config = dict(
    n_mels=40,
    spec_augment=False,
    inner_norm=False,
    experts_per_token=1,
    lr=0.017,
    grad_clip=3.0,
    epochs=15.2,
)
Rows from block 10 of a small multi-label audio tagger, named by matrix and row number. Rows with one number belong to one neuron. Each number is 128 + 32 x the weight over its row's rms, rounded and kept within 0 to 255. All counts start at 0.
Before each neuron's rows are labels from the 100 clips, of 14976, where the neuron reaches its highest value: "lies over" is the class under the peak. Only what is clearly more common there than usual is listed. The data: synthesized solo parts of chorales (CocoChorales). In brackets: how many of the 100.
# fc1: MLP up (model.blocks.10.mlp.fc1.weight, 768x192), inputs 0-191
# fc2: MLP down (model.blocks.10.mlp.fc2.weight, 192x768, transposed), outputs 0-191

lies over: D#4 (93)
fc1.231 [186  81 101 195  94 109 106 154 145 138 105 156 152 125 127  72 164 132 119 149 148 168 118 103 127 135 178 142 130 150 108 104 125  94 115  90  81  69 183  93  56  73 151  80  98 124 141  73  82 116 156 150 165 133 165  97 143 154  78 129 112 137 133 158 156 130 117 133 148 161 113 207 109 109 110 101 133 144 124  77 184 107 190 118 112 119 139 120 133 109 127 124  35 113 144  85 191 170 107 130  95 118 133 166 133 155  81 149  88 148 120 115 122  86 158 112 119 114 174 134 103 184 111  64 137 103  68 177 159 148 126 164 162 162 141 124 190 154 126  79 150 104 127 104 139 164  92 109 168 134  98 166 170  84 176 143 166  91  96  96 139 118  91 124 115 178 100 109 109 140 116 174 154 210  77 137 140 155  72 136 148 104 104 151 146  88 118 172 125 157 142 114]
fc2.231 [105 126  85 163 162 171 151 117  97  93 130 139 125 111 163 130 121  92 123  89 113 123 116  96 189  83 151 129 148 144 145 157 118 155 120 160 118 127  97 114 166 103 157 137 135 151 171 176 171 134 125 135 163 106 157 136  87 117 150 160 163  91 180 151 164 176 166  76 124 146 104 141 128 169 120 132 156 163 160 195  86 115 156 125 133 106  21  98  73  85 124  96 104 183 132 111 105  77 111  63 155 122 120  95  79  99 112 152 143 123 120 155 197 141 125  62 105 122 173 161 146 183 123  70  85 149 197 159 136 133  83 146  99 127  95 102  70 147 153  78 182 127 127  88 104  94  86 141 149  95  80 123 106 142 115 107 137 125 180 171 155 126 190 177  93  87 130 147 137 127  94 138 178 125 160  95 107 106  97  97 106 124 135 146 121 177 195 141 170  94 102  79]

lies over: C#5 (93)
fc1.458 [129 115 109 111  85 100 214 101  74 168 136 120 134 110 119  96 150 149 151 131 112 124 123 143 104 163 119 128 104  74 128 150  64 178  82 157 158  89 122 138  86  85 116 145 146 117 137 132 163 115  90  87 116  91 114 127 167  83 136  74 150 135 177  79 108 140  47 168 167 142 105 171 159 152 178 126  87 186 146 185 131 144  83  99  61 136 128 129 188 120 118 145 124 121 107 148 130 123 185 154 116 112 173 221 124 118 118 131 109 122 175 154  97  60  94 179 126 142 174 120 103 103 146 106  84 169 178 161 149 132 124 157 156 170 102 117 128  82 122 136 113 101 120  81 128  58 138 186 180 108 136 149 135  95 156 128 125  69 195 144 104 102 108 143 173 121 165 126 152 114 119 154 131 122  77 108  74 119 164 143 139 139  56 155 110 126 126 158 143 113 108 190]
fc2.458 [130 165  68 161 118 159 163 114 133 137 119  82  71  70 153  85 163 144 125 120 156 120 163 148 171 182 110 121 133 128 141 118 134 158 168 173 175 146 138 116  66 163  85 147 153 119 117 145 121 209 104 144 127 162 117  84 123  72 139 142 159 183 127 120 141 126 175 194 138 161 107 105  59 176 137 128 136 147 161 124 144 142  45 126 111  43 132 109 156 115 138 124 133 177 114  97 112 100 119  88 144 117 150 147 143 161 126  80 113 139 107 161 170  72  95 166 131 145 107  49 164 153 148  55 153 138 137 127 105 113 126 121  86 107 141 125 115 100  89 129 158 123 183 108  81 118 143 106 175 160 165 139 100 177 163 124 139 106 121 143 143 116 143 114 126 108 168 169  67 124 158 122  83 144 106  89 173 156  96 126 101 134 141  43  67  71  88 144 145 129 140  53]

lies over: D#4 (100)
fc1.767 [107 170 147 108 165 116 149 163 139 105  60 143 167 120 100 122 137 139 100 147 142  87 157 145 176 166 200 127  87 151  89 101 119 169 102 146 157  94  83 129 118 116 147 134 119  61  93 113 116 150 127 114 236 140 207 111 105  97  96 159 187 110  92 101 131 113  76 104 121 128 144 116 162 143 104 108 134 155 109 159  86 144 129 150 139 119 172 170 152  89 167 162 169 120  90 111 115 148 134  89 115 164 170  79 140 113 109 153  71  93 163 113  78  61  98 148 121 117  95 178 103 122 129 162 150 147 144 158 108 107 124 134  94 137  88  86 139 145 166 139 113 103 146 142 195 181 137 168 167  70 112  58 141 104 137  86 136  86  74 111 147 103 108 109 164 162 165 171 107  55  89  94 119 106 118 124 118 158 130 163  84 113 155 163 112 128 140 192 149 124 141 203]
fc2.767 [140 116 145  80 142  51 166 111 155  94 119 131  94 111  91 110 165 152 145 171  95  74 124 152 112 146 156  96  84 177 181 195 166 147 101  85 114 124 127  41  88  61 143 162 133 142 100 140  91 101  53 163 136 111 130 169  81  86 112 120 167 105 108 144 116  88 134 114 146 166 165 159 107 157 100 157 145 139 188 162 123  84 136 161 129 174 153 115 124 108 109 176 115 109 101 174 114 125 108 117 134 186 177  99 174 145 174 161 122 105  83 137 158  99 108 100  91 144 198 191 123 202 124 159 107 134 109 137 145 116  88 111 162  98 142  85  97 182 104 111 102 141 141 139 113 126 126 121 150  71 121 135 169  99 111 119 117 120  84 145  89 171 154 108 156  86 171  83 122 104  90 153 164 137  94 100 194 122 102  91 163 164 153 199  98 135 124 121 120 140 153 102]

lies over: A#4 (99)
fc1.179 [159 140 119 200 189 100 101  98 185 163 173 114 137 135 107 183 108 102  98  88 118  98 140 157 147  98 144 102 113 132 163 128  50 183 116  82 112 164 114 136  92 148 190 138  78 108  98 178 110 141  69 114 138  88 108 158 115 140 134  87 104 135 158 139  63  93  83 136 128 184 174 182 124 106 115 118 134 147 166  62  82 134 111 113 107 151 111 127 180  70 109 140 127 132 117 125 102  86 109  89 138 194  92 174 123 112 186 131 127  83 129 125 114 119 186 106  87 183 150 135  60 177 150 139 104 156 178  98 132 144 101 125 171 122 131 150 124 139 113 100 110 100 117 124 174 150 200 207 159 162 136  89 114 122 114 108 104  91 111 138 140 132 111 146 138 133 146 115 103 118 123 125 113 143  99 116  97 152  92 197 110 158 158  53 127 160 112 176 133 193  88 146]
fc2.179 [135 183 146 126 130 114  89 138 162 111 116 129  48 156 134  96 137  66 130 101 129 192 142 100  80 141  80 159 171 133 140 195 144 164 139 123  79 144 142 172  81 128 140  53 194 124 120 127 110 136 121 161 107 163  94 133  61 129  94 106  75 146 131 112 152 119 144  68 102  82 146 107  82  99 180 136 118  96 144  91  96  83  87  83 171 170 159 166 107 162 140 131 110 131  92  81 171 108 145  83  73 146 176 138  88 139  99  87 148 132 168 133 124 148 112 113 185 148  81 144  68 122 153 116  91 150 221 179 180 127  72 142 139 116 125 167 178 156 109  82 114 129  93 152 164 181 174 152 117 137 117 136 118 148 121 151 113  89 102 115 148 163  94 126 105 129  91 186 103 166 118 112  94 162 137  98 152 128 108  93 149 135 148 122 144 124 124 159 131 140 135 203]

lies over: C#5 (84)
fc1.128 [163 150 125 121 156  73 133 104 137 168  88 116 118 197 179 185 105 193  84  74 159 131 137 120 132 140 150  78 136 124  94 147 147  92 101 134 129 107 139 153 111 151 160 190 110  87 110 123 166 140 110 109 136 127 126 210  78 180 163  72 149  58 151 164  97 116  82 210 165 147 181 104 153 184 136 171 130 111 127 116 103 130 146 134 107 200 125 166 121 119 127 101 131 108 158  73 120 109 137 142 152  93 140 139 140 167 130 116  85 123 157  95 108 104 126 156 142 118 116 126  98 109 162 176 106 117 153 125 170 121  65  85 129 151 100 103 167 110 121 160 153 102 140 187 178 108 118 155  64 109 127 133 152  41 108  75 103 116 141  87 128 133  70 161 147 110 171  59 108 133 148 141 114 131 109  53 116  85 108 135  97  95 111 129  65 174 149 135 150 154 149 165]
fc2.128 [ 85 129  89  99 172 145 178 107 130 102  98  96 109 103 165 109 148 100 136 125 188 161 113 150 123 149 148  79  79 135 160 169 163 116 178 159 166 166 141 104 144 178  89 117 123 174 151 164 160 133 120 155 111  82 136  94  90 139  98 163 127 130 113 190 129  89 179 197 113 112 148  80 147 108 141 130 123 105 186 110 140 150 135 160 146 122 129 135 106 143 146 153 117  68 123 132 111  97 124 108 123 131 111 108 117 147  90 114 142  84 154 111 196 111 107 134 163  80 128 101 105 158  76 149 112 125 136  94 174 109 139 128 138 179 151 136 163 130  98 165  95 133  76 114 106 186  62 105 148 128 203 123 137  75 145 134 152 105 160 155  89 125 106 121  64 153 180 131 219  35 187 106 145  81 105  62 130 141 123 118  65 125 125  56  78 127  97 117 152 176 115 152]

lies over: A#4 (36); D#4 (35)
fc1.524 [209 124  88 115 156 111 106 138 146 109 122  81 191 111 120 145 155 162  80 146 150 125 122  85  83 147 130  62  98 100 123 122  86 158 118  99 133 123 150  74 131 189  87 134  91  54 132  68 119 117 148 135 140 133 203  68 144 135 118  94 153 117 119  83 120  75 108 142 154 171 143 130 161 133 173 129 166 171  94 140 125 114 150 176  98 168 142 161 108 130 162 180 150  92  90  80 114 215 126 100  99 158  63 194 160 126 165 153 121 162 156 115 148  96  84 155 169 133 196  94 173 135 129 134  91 105 105 160 104 100  75 110 159 171 136 127 124 162 175 118  74 108  86 166 148 164 121 124 148 119  89 132 102 110 120  89 143 155  52 129  98  88 110 134 163 120 123 170 125 151 134  94  90 175  84 134 155  56 140 110 155 144 132 151 118 132 159 150 130 156 122 144]
fc2.524 [112 146  75 132 166 162 102 170 156 179 166 138 136 176 115 140 150 110 112  56 140  99 162 132 146 131 120  62 158  76  98  90 115 156 127 147 132 140 155 141 141  97  74 110 113 113 116 132 100 115 162 190 170 148 120 154 130 136  94 139 185 134 128 132 144  87 119 150 125  93 124  98 152 164 181 110 114 156 116  27 169 155 108 164 140 136 116 158 133 125  74 144 155 192 138 138  56  85 117 153 174 188 118 192  96 156 121  82  80 131 127 116 111  86 167 150 149 160  80 163 130 140 183  89  94  96 129 120  85 103 106 144 116 166 163 109  55 155 138 136 147  73 141 105 144 119 117 118 146 109 132 114 179 120 114 103  79 168 100 131 142 101  89 127 146 162 185 116  96  34 166  95  87 120 110 150 132  85 109 149 103 183 155 130 129 104 101 148 104 216 145 141]

lies over: F#4 (100)
fc1.645 [115  33 108 124 133 158 120 130 149 127 122  95 115  81 155 139 146 152 134 170 102 134  75 153 190 152 109 118 109 162 137  84 143 102 118 116 123  76 154 123 112 146 127 119 145 121 159 154 156 159 116 134 162 120 141 166 124 154 117 118 178 214  81 137 140 145  96  75 151 128 100 161 137  47 121 177 108 119 177 112 153 102 151 101 176 133 109 107 166 120 113 110 209 127  80 124  55  98 191 126 123 148 102 158 183 155 163 119 138 121 130 145 164 131 128 104 112  75 120 152 159 152 138 115 140  81 157 115 142 109 107 127 170 113 143 135 146  90  64 128 128  84 158 148 102  84 135 118  96 152 116 130 116 120 106 175 191 124 104 156 103 100 116 120 164 149 201  95 123  81 107 176 171 166  81 106 110  44 136 228 143 108 140 140  65  64  92  88 126  97 125 156]
fc2.645 [121 105 142 139  79 124 141 127 138 144 146 154 112  51 138  84  95 143 128 182 123  68 127 147 102  96  94 123 151 127  94 152  91  75 163 171 154 110 100 185 149 112 147 148 134 106  98 105 166 151 101 115 139  92 161 140 158 115 155  99  80 161 103  81 122 165 139  79 142 117  78 167 200  91 109 179  89 116 160 164  99 110 139 128 155 133 113 175 127 129  88  99 181 168 126 125 136 171 118 136 148 146 131 116 144 141 179 163  64 147 126 122 147 122 147 100 163 164 153 122  31 124  84 146 122 132 122 143 113 141 128 115 122 115 147 144 131 109 144 100 134  69 196 127  90  67  73 122 164 102 146 111 103  69 103 193 150 110 141 156 106  90 174 176 102 122 134 206 195 137 135 197 176 140 124 103  78 131 136 179 143 133 174  96 159  46  92 165 130 137 107  96]

lies over: D#4 (86)
fc1.353 [195 125 171 123  87 159  60 157  62  83 108 104 115 101 139 117 138 130 145 150 120  93 129 101  99 134 200 132  98 116 188 110  84 181 137  81 146 118 102 136 155 153  86  84 104 111 148  80 150  90  90 134 157 173 191 183 103  64 153 109 157 128 167 138 169 107 119 134 139 159  96 197 118 148 169  82  64 158 132 125 136 169 101 164 147 138 125 135  64 194 125  81 194 106 109 119 187 187 134 132 169 165 112 123 117 149 175 169 138 120 113 129 115 118 101 112 172 119  98 118 152 112 142 105  88 125  94 120 118  84 125  79 118 122 111 106 150  78 150 114  96  91 159 141 119 206 103 121 134  74 100 119 215  98 127 136 133  98 117 124  85 109  96 143 179 143 161 112 129 142 118 128 134 151  95 129 162  91 143 176  87 193 157 142  90  88 137 113 133 129 167 139]
fc2.353 [191  93 123 100  98 111 143 188 171  85  94  91  72 116 125 124 127 146  97  77  68 149 159  88 120 144 161  94 114 130 102 163 133 103 116  58 128  89 111 191 145 128 149 107 143 146 100 113 124 117  92 151 109 124  97 138 138 117 131 156 152 160 142 115 109 103 182  55 188 114 127  99 129 146 155  98 128 111  78 133 168 124  98 192 167 154 114  55  84 107 151 119 131  95  78 112 140 207 138 127 163 198 146 100 157 152 150 148  69 146  97 176 151 112 104 120 155 130 140  83 154 133  67 113 144 142 154 163 173 124 144 140  52 142 177 108 168 191 139 169 105 128 160 165  66 122 141 119 173 135  80 113 178 130 145 143 100 113 109 110  85 162 137 140 132 121 139 150 118 136  92 120  97 166 123 122  66  78 180 173 120  93  72 163 112 126 166 118 165 140 136 184]