From a checkpoint of a small multi-label audio tagger: width 192.
Rows from block 6 of a small multi-label audio tagger, named by matrix and row number. Rows with one number belong to one neuron. Each number is 50 + 10 x the weight over its row's rms, rounded and kept within 0 to 99. All counts start at 0. After the name is the row's rms in percent of the matrix's.
After each neuron's rows are labels from the 100 clips, of 14976, where the neuron reaches its highest value: "loudest" is the band of the loudest frequency at the time of the peak; "top examples" is what is common among them. Only what is clearly more common there than usual is listed. The data: synthesized solo parts of chorales (CocoChorales).
# fc1: MLP up (model.blocks.6.mlp.fc1.weight, 768x192), inputs 0-191
# fc2: MLP down (model.blocks.6.mlp.fc2.weight, 192x768, transposed), outputs 0-191

fc1.664 057:51 49 58 60 49 41 53 38 34 39 43 41 55 60 51 59 39 52 56 42 26 43 50 35 48 50 63 44 69 47 60 37 46 42 32 45 59 56 58 57 42 43 62 49 42 54 62 43 54 44 61 53 47 53 53 50 42 47 30 58 63 65 65 45 56 47 44 60 48 46 41 53 42 50 42 30 55 59 42 51 61 70 58 52 43 47 46 45 41 62 42 65 54 51 59 52 67 53 34 52 60 63 60 56 46 46 43 66 46 45 42 43 39 82 46 59 53 36 39 46 39 54 52 29 43 47 34 31 59 56 53 56 66 56 47 39 36 49 55 64 56 56 24 44 46 52 42 27 44 56 44 45 39 57 61 45 64 45 40 50 47 56 40 68 45 51 69 64 49 75 50 55 51 47 30 48 41 50 46 53 55 45 47 48 74 53 59 43 59 47 70 70
fc2.664 061:35 38 62 55 50 42 37 53 49 60 40 45 50 50 50 42 67 50 41 44 57 65 59 52 63 57 14 54 49 44 47 44 34 63 45 63 55 34 42 51 44 46 43 61 60 46 41 63 55 57 67 32 38 51 57 48 49 47 60 41 55 61 43 51 40 47 53 56 54 61 51 58 53 47 37 66 56 35 58 55 47 46 55 44 44 50 43 33 58 54 40 46 55 44 45 72 63 48 52 34 52 49 50 32 39 41 62 43 30 62 65 34 44 38 69 51 51 63 56 66 29 54 51 66 73 42 39 69 52 52 54 51 43 55 39 37 59 59 63 61 56 43 36 62 48 76 46 51 43 64 52 38 61 43 36 51 44 69 53 51 58 46 63 36 54 61 52 36 51 41 41 54 62 42 56 69 55 53 48 40 42 51 52 51 34 39 45 65 42 40 49 45
loudest: 500 to 1000 Hz
top examples: clarinet; note A#4; note C5; note G#4

fc1.460 020:52 38 52 58 43 40 35 60 55 55 29 67 44 37 57 40 57 56 56 65 53 31 62 56 47 55 51 40 45 36 58 42 40 55 53 61 26 49 67 46 45 56 39 48 47 48 63 43 56 59 47 57 60 45 51 38 59 40 78 35 53 59 58 55 65 35 38 59 53 47 71 71 54 46 45 66 58 52 47 40 44 64 55 40 56 36 59 47 61 50 59 59 23 49 57 36 49 50 75 43 44 57 62 47 46 56 41 43 63 50 49 53 59 57 68 54 51 36 53 47 50 54 56 34 44 57 27 46 54 46 42 56 39 54 29 27 47 48 45 49 53 38 39 45 48 55 27 30 36 39 49 32 54 56 47 39 61 59 61 54 45 55 47 59 54 61 73 62 54 51 44 59 38 51 40 47 44 56 52 50 47 55 60 49 44 53 52 37 51 52 59 62
fc2.460 019:63 32 47 48 53 51 56 41 40 51 52 44 45 42 56 52 57 61 57 55 55 39 62 49 57 44 44 51 28 51 56 61 39 59 56 51 45 50 53 41 49 49 69 67 42 43 46 45 47 64 34 49 52 48 75 51 51 40 56 22 54 56 55 41 47 47 26 43 47 43 66 83 54 31 46 54 47 50 51 35 35 43 56 65 42 49 54 50 51 45 52 49 48 59 60 42 58 69 56 38 48 54 42 48 45 54 42 77 50 42 51 59 59 45 43 51 41 31 45 57 42 92 52 41 42 51 57 31 59 59 51 56 42 57 51 41 68 50 40 39 56 30 55 33 59 49 31 57 40 45 37 54 54 46 52 61 42 47 73 64 54 54 49 46 51 60 55 39 36 52 47 56 46 51 29 37 43 46 41 50 61 51 60 46 45 55 62 47 54 57 57 57
loudest: 250 to 500 Hz
top examples: note D#4; clarinet; note F4; note G4

fc1.44 047:59 28 48 58 49 51 54 47 44 44 65 62 66 59 74 55 56 33 42 55 36 43 47 68 56 36 35 59 39 53 52 77 73 56 44 43 57 52 57 60 41 65 41 48 26 31 38 58 49 66 51 60 63 61 59 56 63 30 54 51 39 46 52 31 55 55 60 58 57 31 44 39 38 40 48 57 49 47 52 43 59 38 41 40 58 60 41 48 55 48 53 50 60 54 62 62 41 57 53 64 50 54 43 56 45 56 57 54 41 55 51 51 52 44 61 46 61 45 48 38 44 51 55 58 64 41 47 53 63 42 49 67 30 48 43 63 42 56 60 57 49 58 45 40 46 49 56 54 38 67 29 50 65 41 37 63 45 30 63 38 61 43 52 43 54 41 66 47 47 21 50 46 40 58 40 46 44 52 36 59 55 45 34 41 51 41 49 45 44 65 39 56
fc2.44 048:65 37 58 38 53 39 68 29 45 45 58 66 42 52 58 49 58 40 56 39 49 50 69 53 61 61 53 52 38 41 41 55 58 58 72 45 60 60 61 66 53 40 59 44 45 54 53 64 44 53 48 48 53 56 35 59 50 44 48 50 53 64 65 46 51 56 53 61 55 49 34 51 41 42 54 57 47 51 47 58 54 48 31 54 51 33 54 57 44 46 58 48 43 49 55 48 59 54 50 54 55 43 41 52 35 44 37 50 45 45 41 64 53 58 54 43 65 29 59 59 51 55 38 46 36 44 45 50 43 54 58 51 71 30 61 40 56 54 42 45 61 46 26 58 33 42 50 67 50 61 50 29 57 68 57 31 41 51 32 33 53 46 26 43 69 46 41 39 42 40 34 27 62 64 63 31 64 46 56 53 55 61 52 41 53 43 45 52 61 60 56 74
loudest: 500 to 1000 Hz
top examples: saxophone; note D4; note D#4; note A4

fc1.553 019:61 34 52 44 50 37 46 62 52 43 37 45 42 48 42 43 60 44 48 46 53 52 58 59 36 56 48 54 50 54 57 54 39 56 56 55 42 40 47 55 63 48 41 43 35 44 74 47 45 54 52 66 33 59 84 50 61 37 69 52 48 58 55 54 63 46 40 46 44 52 64 58 44 60 46 65 51 68 45 48 43 59 60 55 48 28 68 46 59 51 37 38 48 38 73 35 39 65 65 55 34 53 63 44 56 54 55 49 53 36 59 47 56 56 60 59 46 39 63 54 65 59 58 44 38 49 38 48 61 55 52 55 45 48 50 46 41 32 54 56 45 39 46 45 45 32 43 43 47 60 55 24 56 48 64 34 55 39 50 68 32 42 50 67 67 46 58 52 41 44 48 48 48 58 22 36 57 65 58 54 42 36 48 50 49 61 37 53 59 42 36 63
fc2.553 019:55 42 52 57 62 40 47 44 55 42 43 33 48 50 41 47 59 50 60 54 47 50 50 65 49 52 49 48 35 60 55 55 53 58 58 41 50 45 47 34 45 32 56 50 31 32 68 47 50 69 37 38 51 59 67 52 48 30 66 42 56 71 58 50 46 59 40 52 42 40 66 66 45 56 46 55 46 46 66 49 41 59 55 59 47 51 50 46 50 44 31 48 60 49 53 55 37 71 57 41 58 49 48 46 64 60 41 48 44 45 64 49 49 58 43 56 37 33 61 66 54 86 47 51 40 58 57 41 58 60 54 60 57 60 47 35 69 33 54 50 32 53 49 50 39 42 56 52 42 49 47 57 57 44 68 45 47 45 55 61 41 38 56 45 31 45 46 39 41 52 46 58 48 57 37 37 50 48 59 39 59 21 54 44 20 56 52 38 61 41 62 71
loudest: 250 to 500 Hz
top examples: note D#4; clarinet; note D4; note F4

fc1.503 200:48 58 48 40 42 63 34 44 50 70 39 38 42 25 55 53 50 52 56 56 48 72 35 60 46 64 45 44 64 51 43 41 39 46 58 44 57 47 50 30 44 47 69 35 63 54 60 42 52 60 53 63 51 48 81 50 47 22 52 62 41 71 42 53 61 47 49 54 57 46 45 61 35 56 51 54 58 52 45 40 48 48 34 40 69 54 38 58 45 50 51 62 60 39 66 68 64 41 49 38 51 41 59 56 61 43 52 47 35 37 49 55 41 44 49 61 58 62 52 51 38 28 64 52 54 43 39 30 42 48 44 36 30 46 44 48 41 58 38 46 44 57 43 55 35 53 42 56 52 27 48 58 56 53 42 45 58 45 43 58 48 53 72 43 39 62 42 68 38 57 56 40 50 70 49 59 46 53 51 40 47 63 51 60 52 64 46 53 57 57 59 60
fc2.503 197:30 55 61 52 46 79 44 47 55 49 56 45 36 51 41 63 52 44 52 55 49 59 42 51 39 47 49 46 56 26 37 38 53 52 61 52 40 38 39 49 56 48 73 54 66 57 46 47 54 58 55 64 44 62 67 49 48 50 47 71 43 53 43 39 56 53 45 49 62 59 48 33 59 50 41 48 48 46 44 57 67 41 53 34 50 57 32 62 45 46 51 53 50 57 46 56 68 39 48 58 46 31 56 56 48 43 59 47 56 46 43 39 57 72 58 53 69 59 36 56 42 39 58 44 48 51 54 41 50 33 46 70 60 50 41 52 38 54 43 49 55 60 39 52 43 45 45 31 56 39 54 53 32 62 64 51 58 60 36 46 55 58 63 46 39 41 39 48 46 40 64 58 53 25 55 74 16 49 48 57 53 50 46 57 59 24 54 59 63 59 53 36
loudest: 500 to 1000 Hz
top examples: note C4; cello; note A#3; note D4

fc1.690 022:58 56 34 61 44 42 69 59 32 48 64 67 58 54 53 42 36 60 60 58 68 50 52 49 73 54 67 67 47 41 53 64 45 51 69 44 56 60 58 58 42 59 60 40 47 53 58 47 44 42 42 45 60 48 52 52 47 51 63 39 53 43 54 31 60 56 29 38 39 61 43 43 30 44 53 36 47 54 40 24 50 31 59 37 48 38 72 52 81 46 58 62 27 41 58 36 47 64 45 37 59 53 63 57 61 50 53 51 57 58 46 51 46 48 54 51 44 33 51 55 52 65 32 53 47 49 43 56 65 40 54 57 41 48 58 64 59 59 62 35 61 47 48 43 46 37 61 45 50 47 36 47 58 49 39 45 63 56 45 45 45 58 60 62 35 49 46 47 41 42 38 48 58 44 51 69 48 30 47 48 37 48 40 41 35 47 46 55 37 55 46 56
fc2.690 021:54 59 31 46 64 49 39 59 44 61 52 43 40 59 46 59 54 25 67 64 53 45 41 31 54 33 55 51 39 46 48 48 52 56 62 45 56 52 43 57 53 48 71 51 48 69 63 47 51 56 36 43 54 48 84 39 58 44 60 37 53 60 50 30 50 52 37 58 41 53 56 63 67 65 39 67 41 57 40 44 38 48 59 39 59 51 65 35 52 30 45 44 48 46 53 44 36 62 57 44 61 61 48 56 51 38 50 74 48 49 45 41 61 62 40 49 61 33 49 44 42 65 38 40 55 38 58 70 56 48 51 67 54 59 50 49 54 46 41 60 51 45 45 40 59 46 46 83 49 42 35 48 45 43 40 52 55 51 40 40 40 56 43 61 45 58 51 39 58 50 36 53 57 40 48 52 61 33 56 45 49 50 49 40 25 49 51 50 55 43 64 60
loudest: 500 to 1000 Hz
top examples: horn; note C5; clarinet; note B4

fc1.644 051:52 55 60 71 60 55 47 42 45 48 43 45 52 51 55 54 60 47 52 50 45 40 58 47 50 61 53 37 46 43 67 50 55 65 46 62 56 47 30 62 38 39 53 48 47 52 20 56 47 45 56 58 36 56 53 42 70 33 58 46 52 69 47 48 44 62 46 35 54 50 43 70 67 43 61 36 66 56 43 47 52 56 44 59 45 29 54 33 50 52 59 38 54 63 52 50 49 66 74 60 31 48 61 67 57 29 41 59 48 62 38 29 52 45 55 54 58 38 55 56 62 44 44 35 32 53 50 48 58 50 48 49 45 48 49 42 26 44 62 57 41 52 42 45 43 53 63 47 44 47 66 44 39 47 61 26 58 68 40 52 41 48 53 44 69 54 54 45 41 49 42 46 61 46 51 42 55 36 42 68 55 69 52 34 58 69 34 49 56 47 60 49
fc2.644 042:52 28 48 38 50 54 39 62 41 54 59 40 56 54 39 44 53 77 50 48 59 47 57 58 63 40 50 43 62 39 43 45 43 49 51 47 58 61 56 48 55 43 52 49 61 53 43 61 47 39 41 23 36 57 58 54 41 35 52 45 43 44 55 62 59 34 26 55 22 70 49 58 42 57 45 67 35 66 69 48 44 47 52 57 44 57 41 54 61 58 40 53 36 42 47 55 54 50 59 34 62 51 31 36 42 65 53 44 25 43 44 43 27 52 56 37 54 43 40 68 40 60 55 56 55 51 57 55 50 65 52 45 42 55 49 74 49 45 48 54 51 52 43 72 38 55 38 61 56 55 57 61 53 39 53 38 37 34 48 50 45 50 60 60 63 45 55 53 63 54 53 38 46 60 34 64 63 53 38 38 58 47 62 71 47 40 54 55 52 43 55 54
loudest: 500 to 1000 Hz
top examples: oboe; note C5; note D5; note A#4

fc1.281 023:64 36 40 61 52 47 43 43 57 51 40 51 54 46 40 42 48 56 39 44 66 41 68 62 47 66 34 57 41 53 62 68 48 50 57 53 47 43 47 61 58 68 44 38 35 49 41 46 48 60 45 63 57 56 83 50 64 38 72 57 53 42 48 42 58 48 51 38 43 62 55 58 55 41 64 55 49 55 46 46 37 58 53 44 54 39 46 45 46 39 44 30 56 55 58 33 35 52 67 48 36 53 48 34 48 52 38 58 52 43 56 34 56 52 49 49 35 49 56 57 44 68 49 56 57 52 56 34 49 55 49 62 41 43 54 50 56 45 32 38 40 54 70 41 59 16 56 57 48 60 42 40 52 32 44 66 63 54 43 54 46 61 43 75 38 58 44 53 49 50 51 61 37 47 29 30 39 49 75 43 44 51 58 50 44 46 62 55 58 48 42 57
fc2.281 021:77 52 36 59 54 39 52 45 42 45 44 48 56 42 30 47 49 58 59 61 54 54 58 56 42 60 42 53 44 58 49 69 48 70 63 40 67 39 47 46 46 51 55 52 47 60 46 38 38 68 48 42 66 57 77 50 72 36 65 22 53 51 51 36 44 51 35 56 58 45 61 65 49 46 60 56 62 55 43 47 41 49 61 59 44 48 57 45 36 47 31 42 59 49 62 49 38 72 49 47 57 66 58 54 67 66 51 53 43 48 60 51 55 49 37 46 48 27 52 54 40 65 55 60 46 51 54 38 55 56 52 50 56 47 40 40 55 47 38 42 33 50 43 58 57 51 54 50 40 55 47 34 45 39 48 52 38 48 51 60 37 55 57 47 37 41 51 25 37 50 48 58 58 60 33 39 43 40 59 46 47 54 62 51 26 52 69 46 59 34 60 69
loudest: 500 to 1000 Hz
top examples: note D#5; flute; note F5; note G5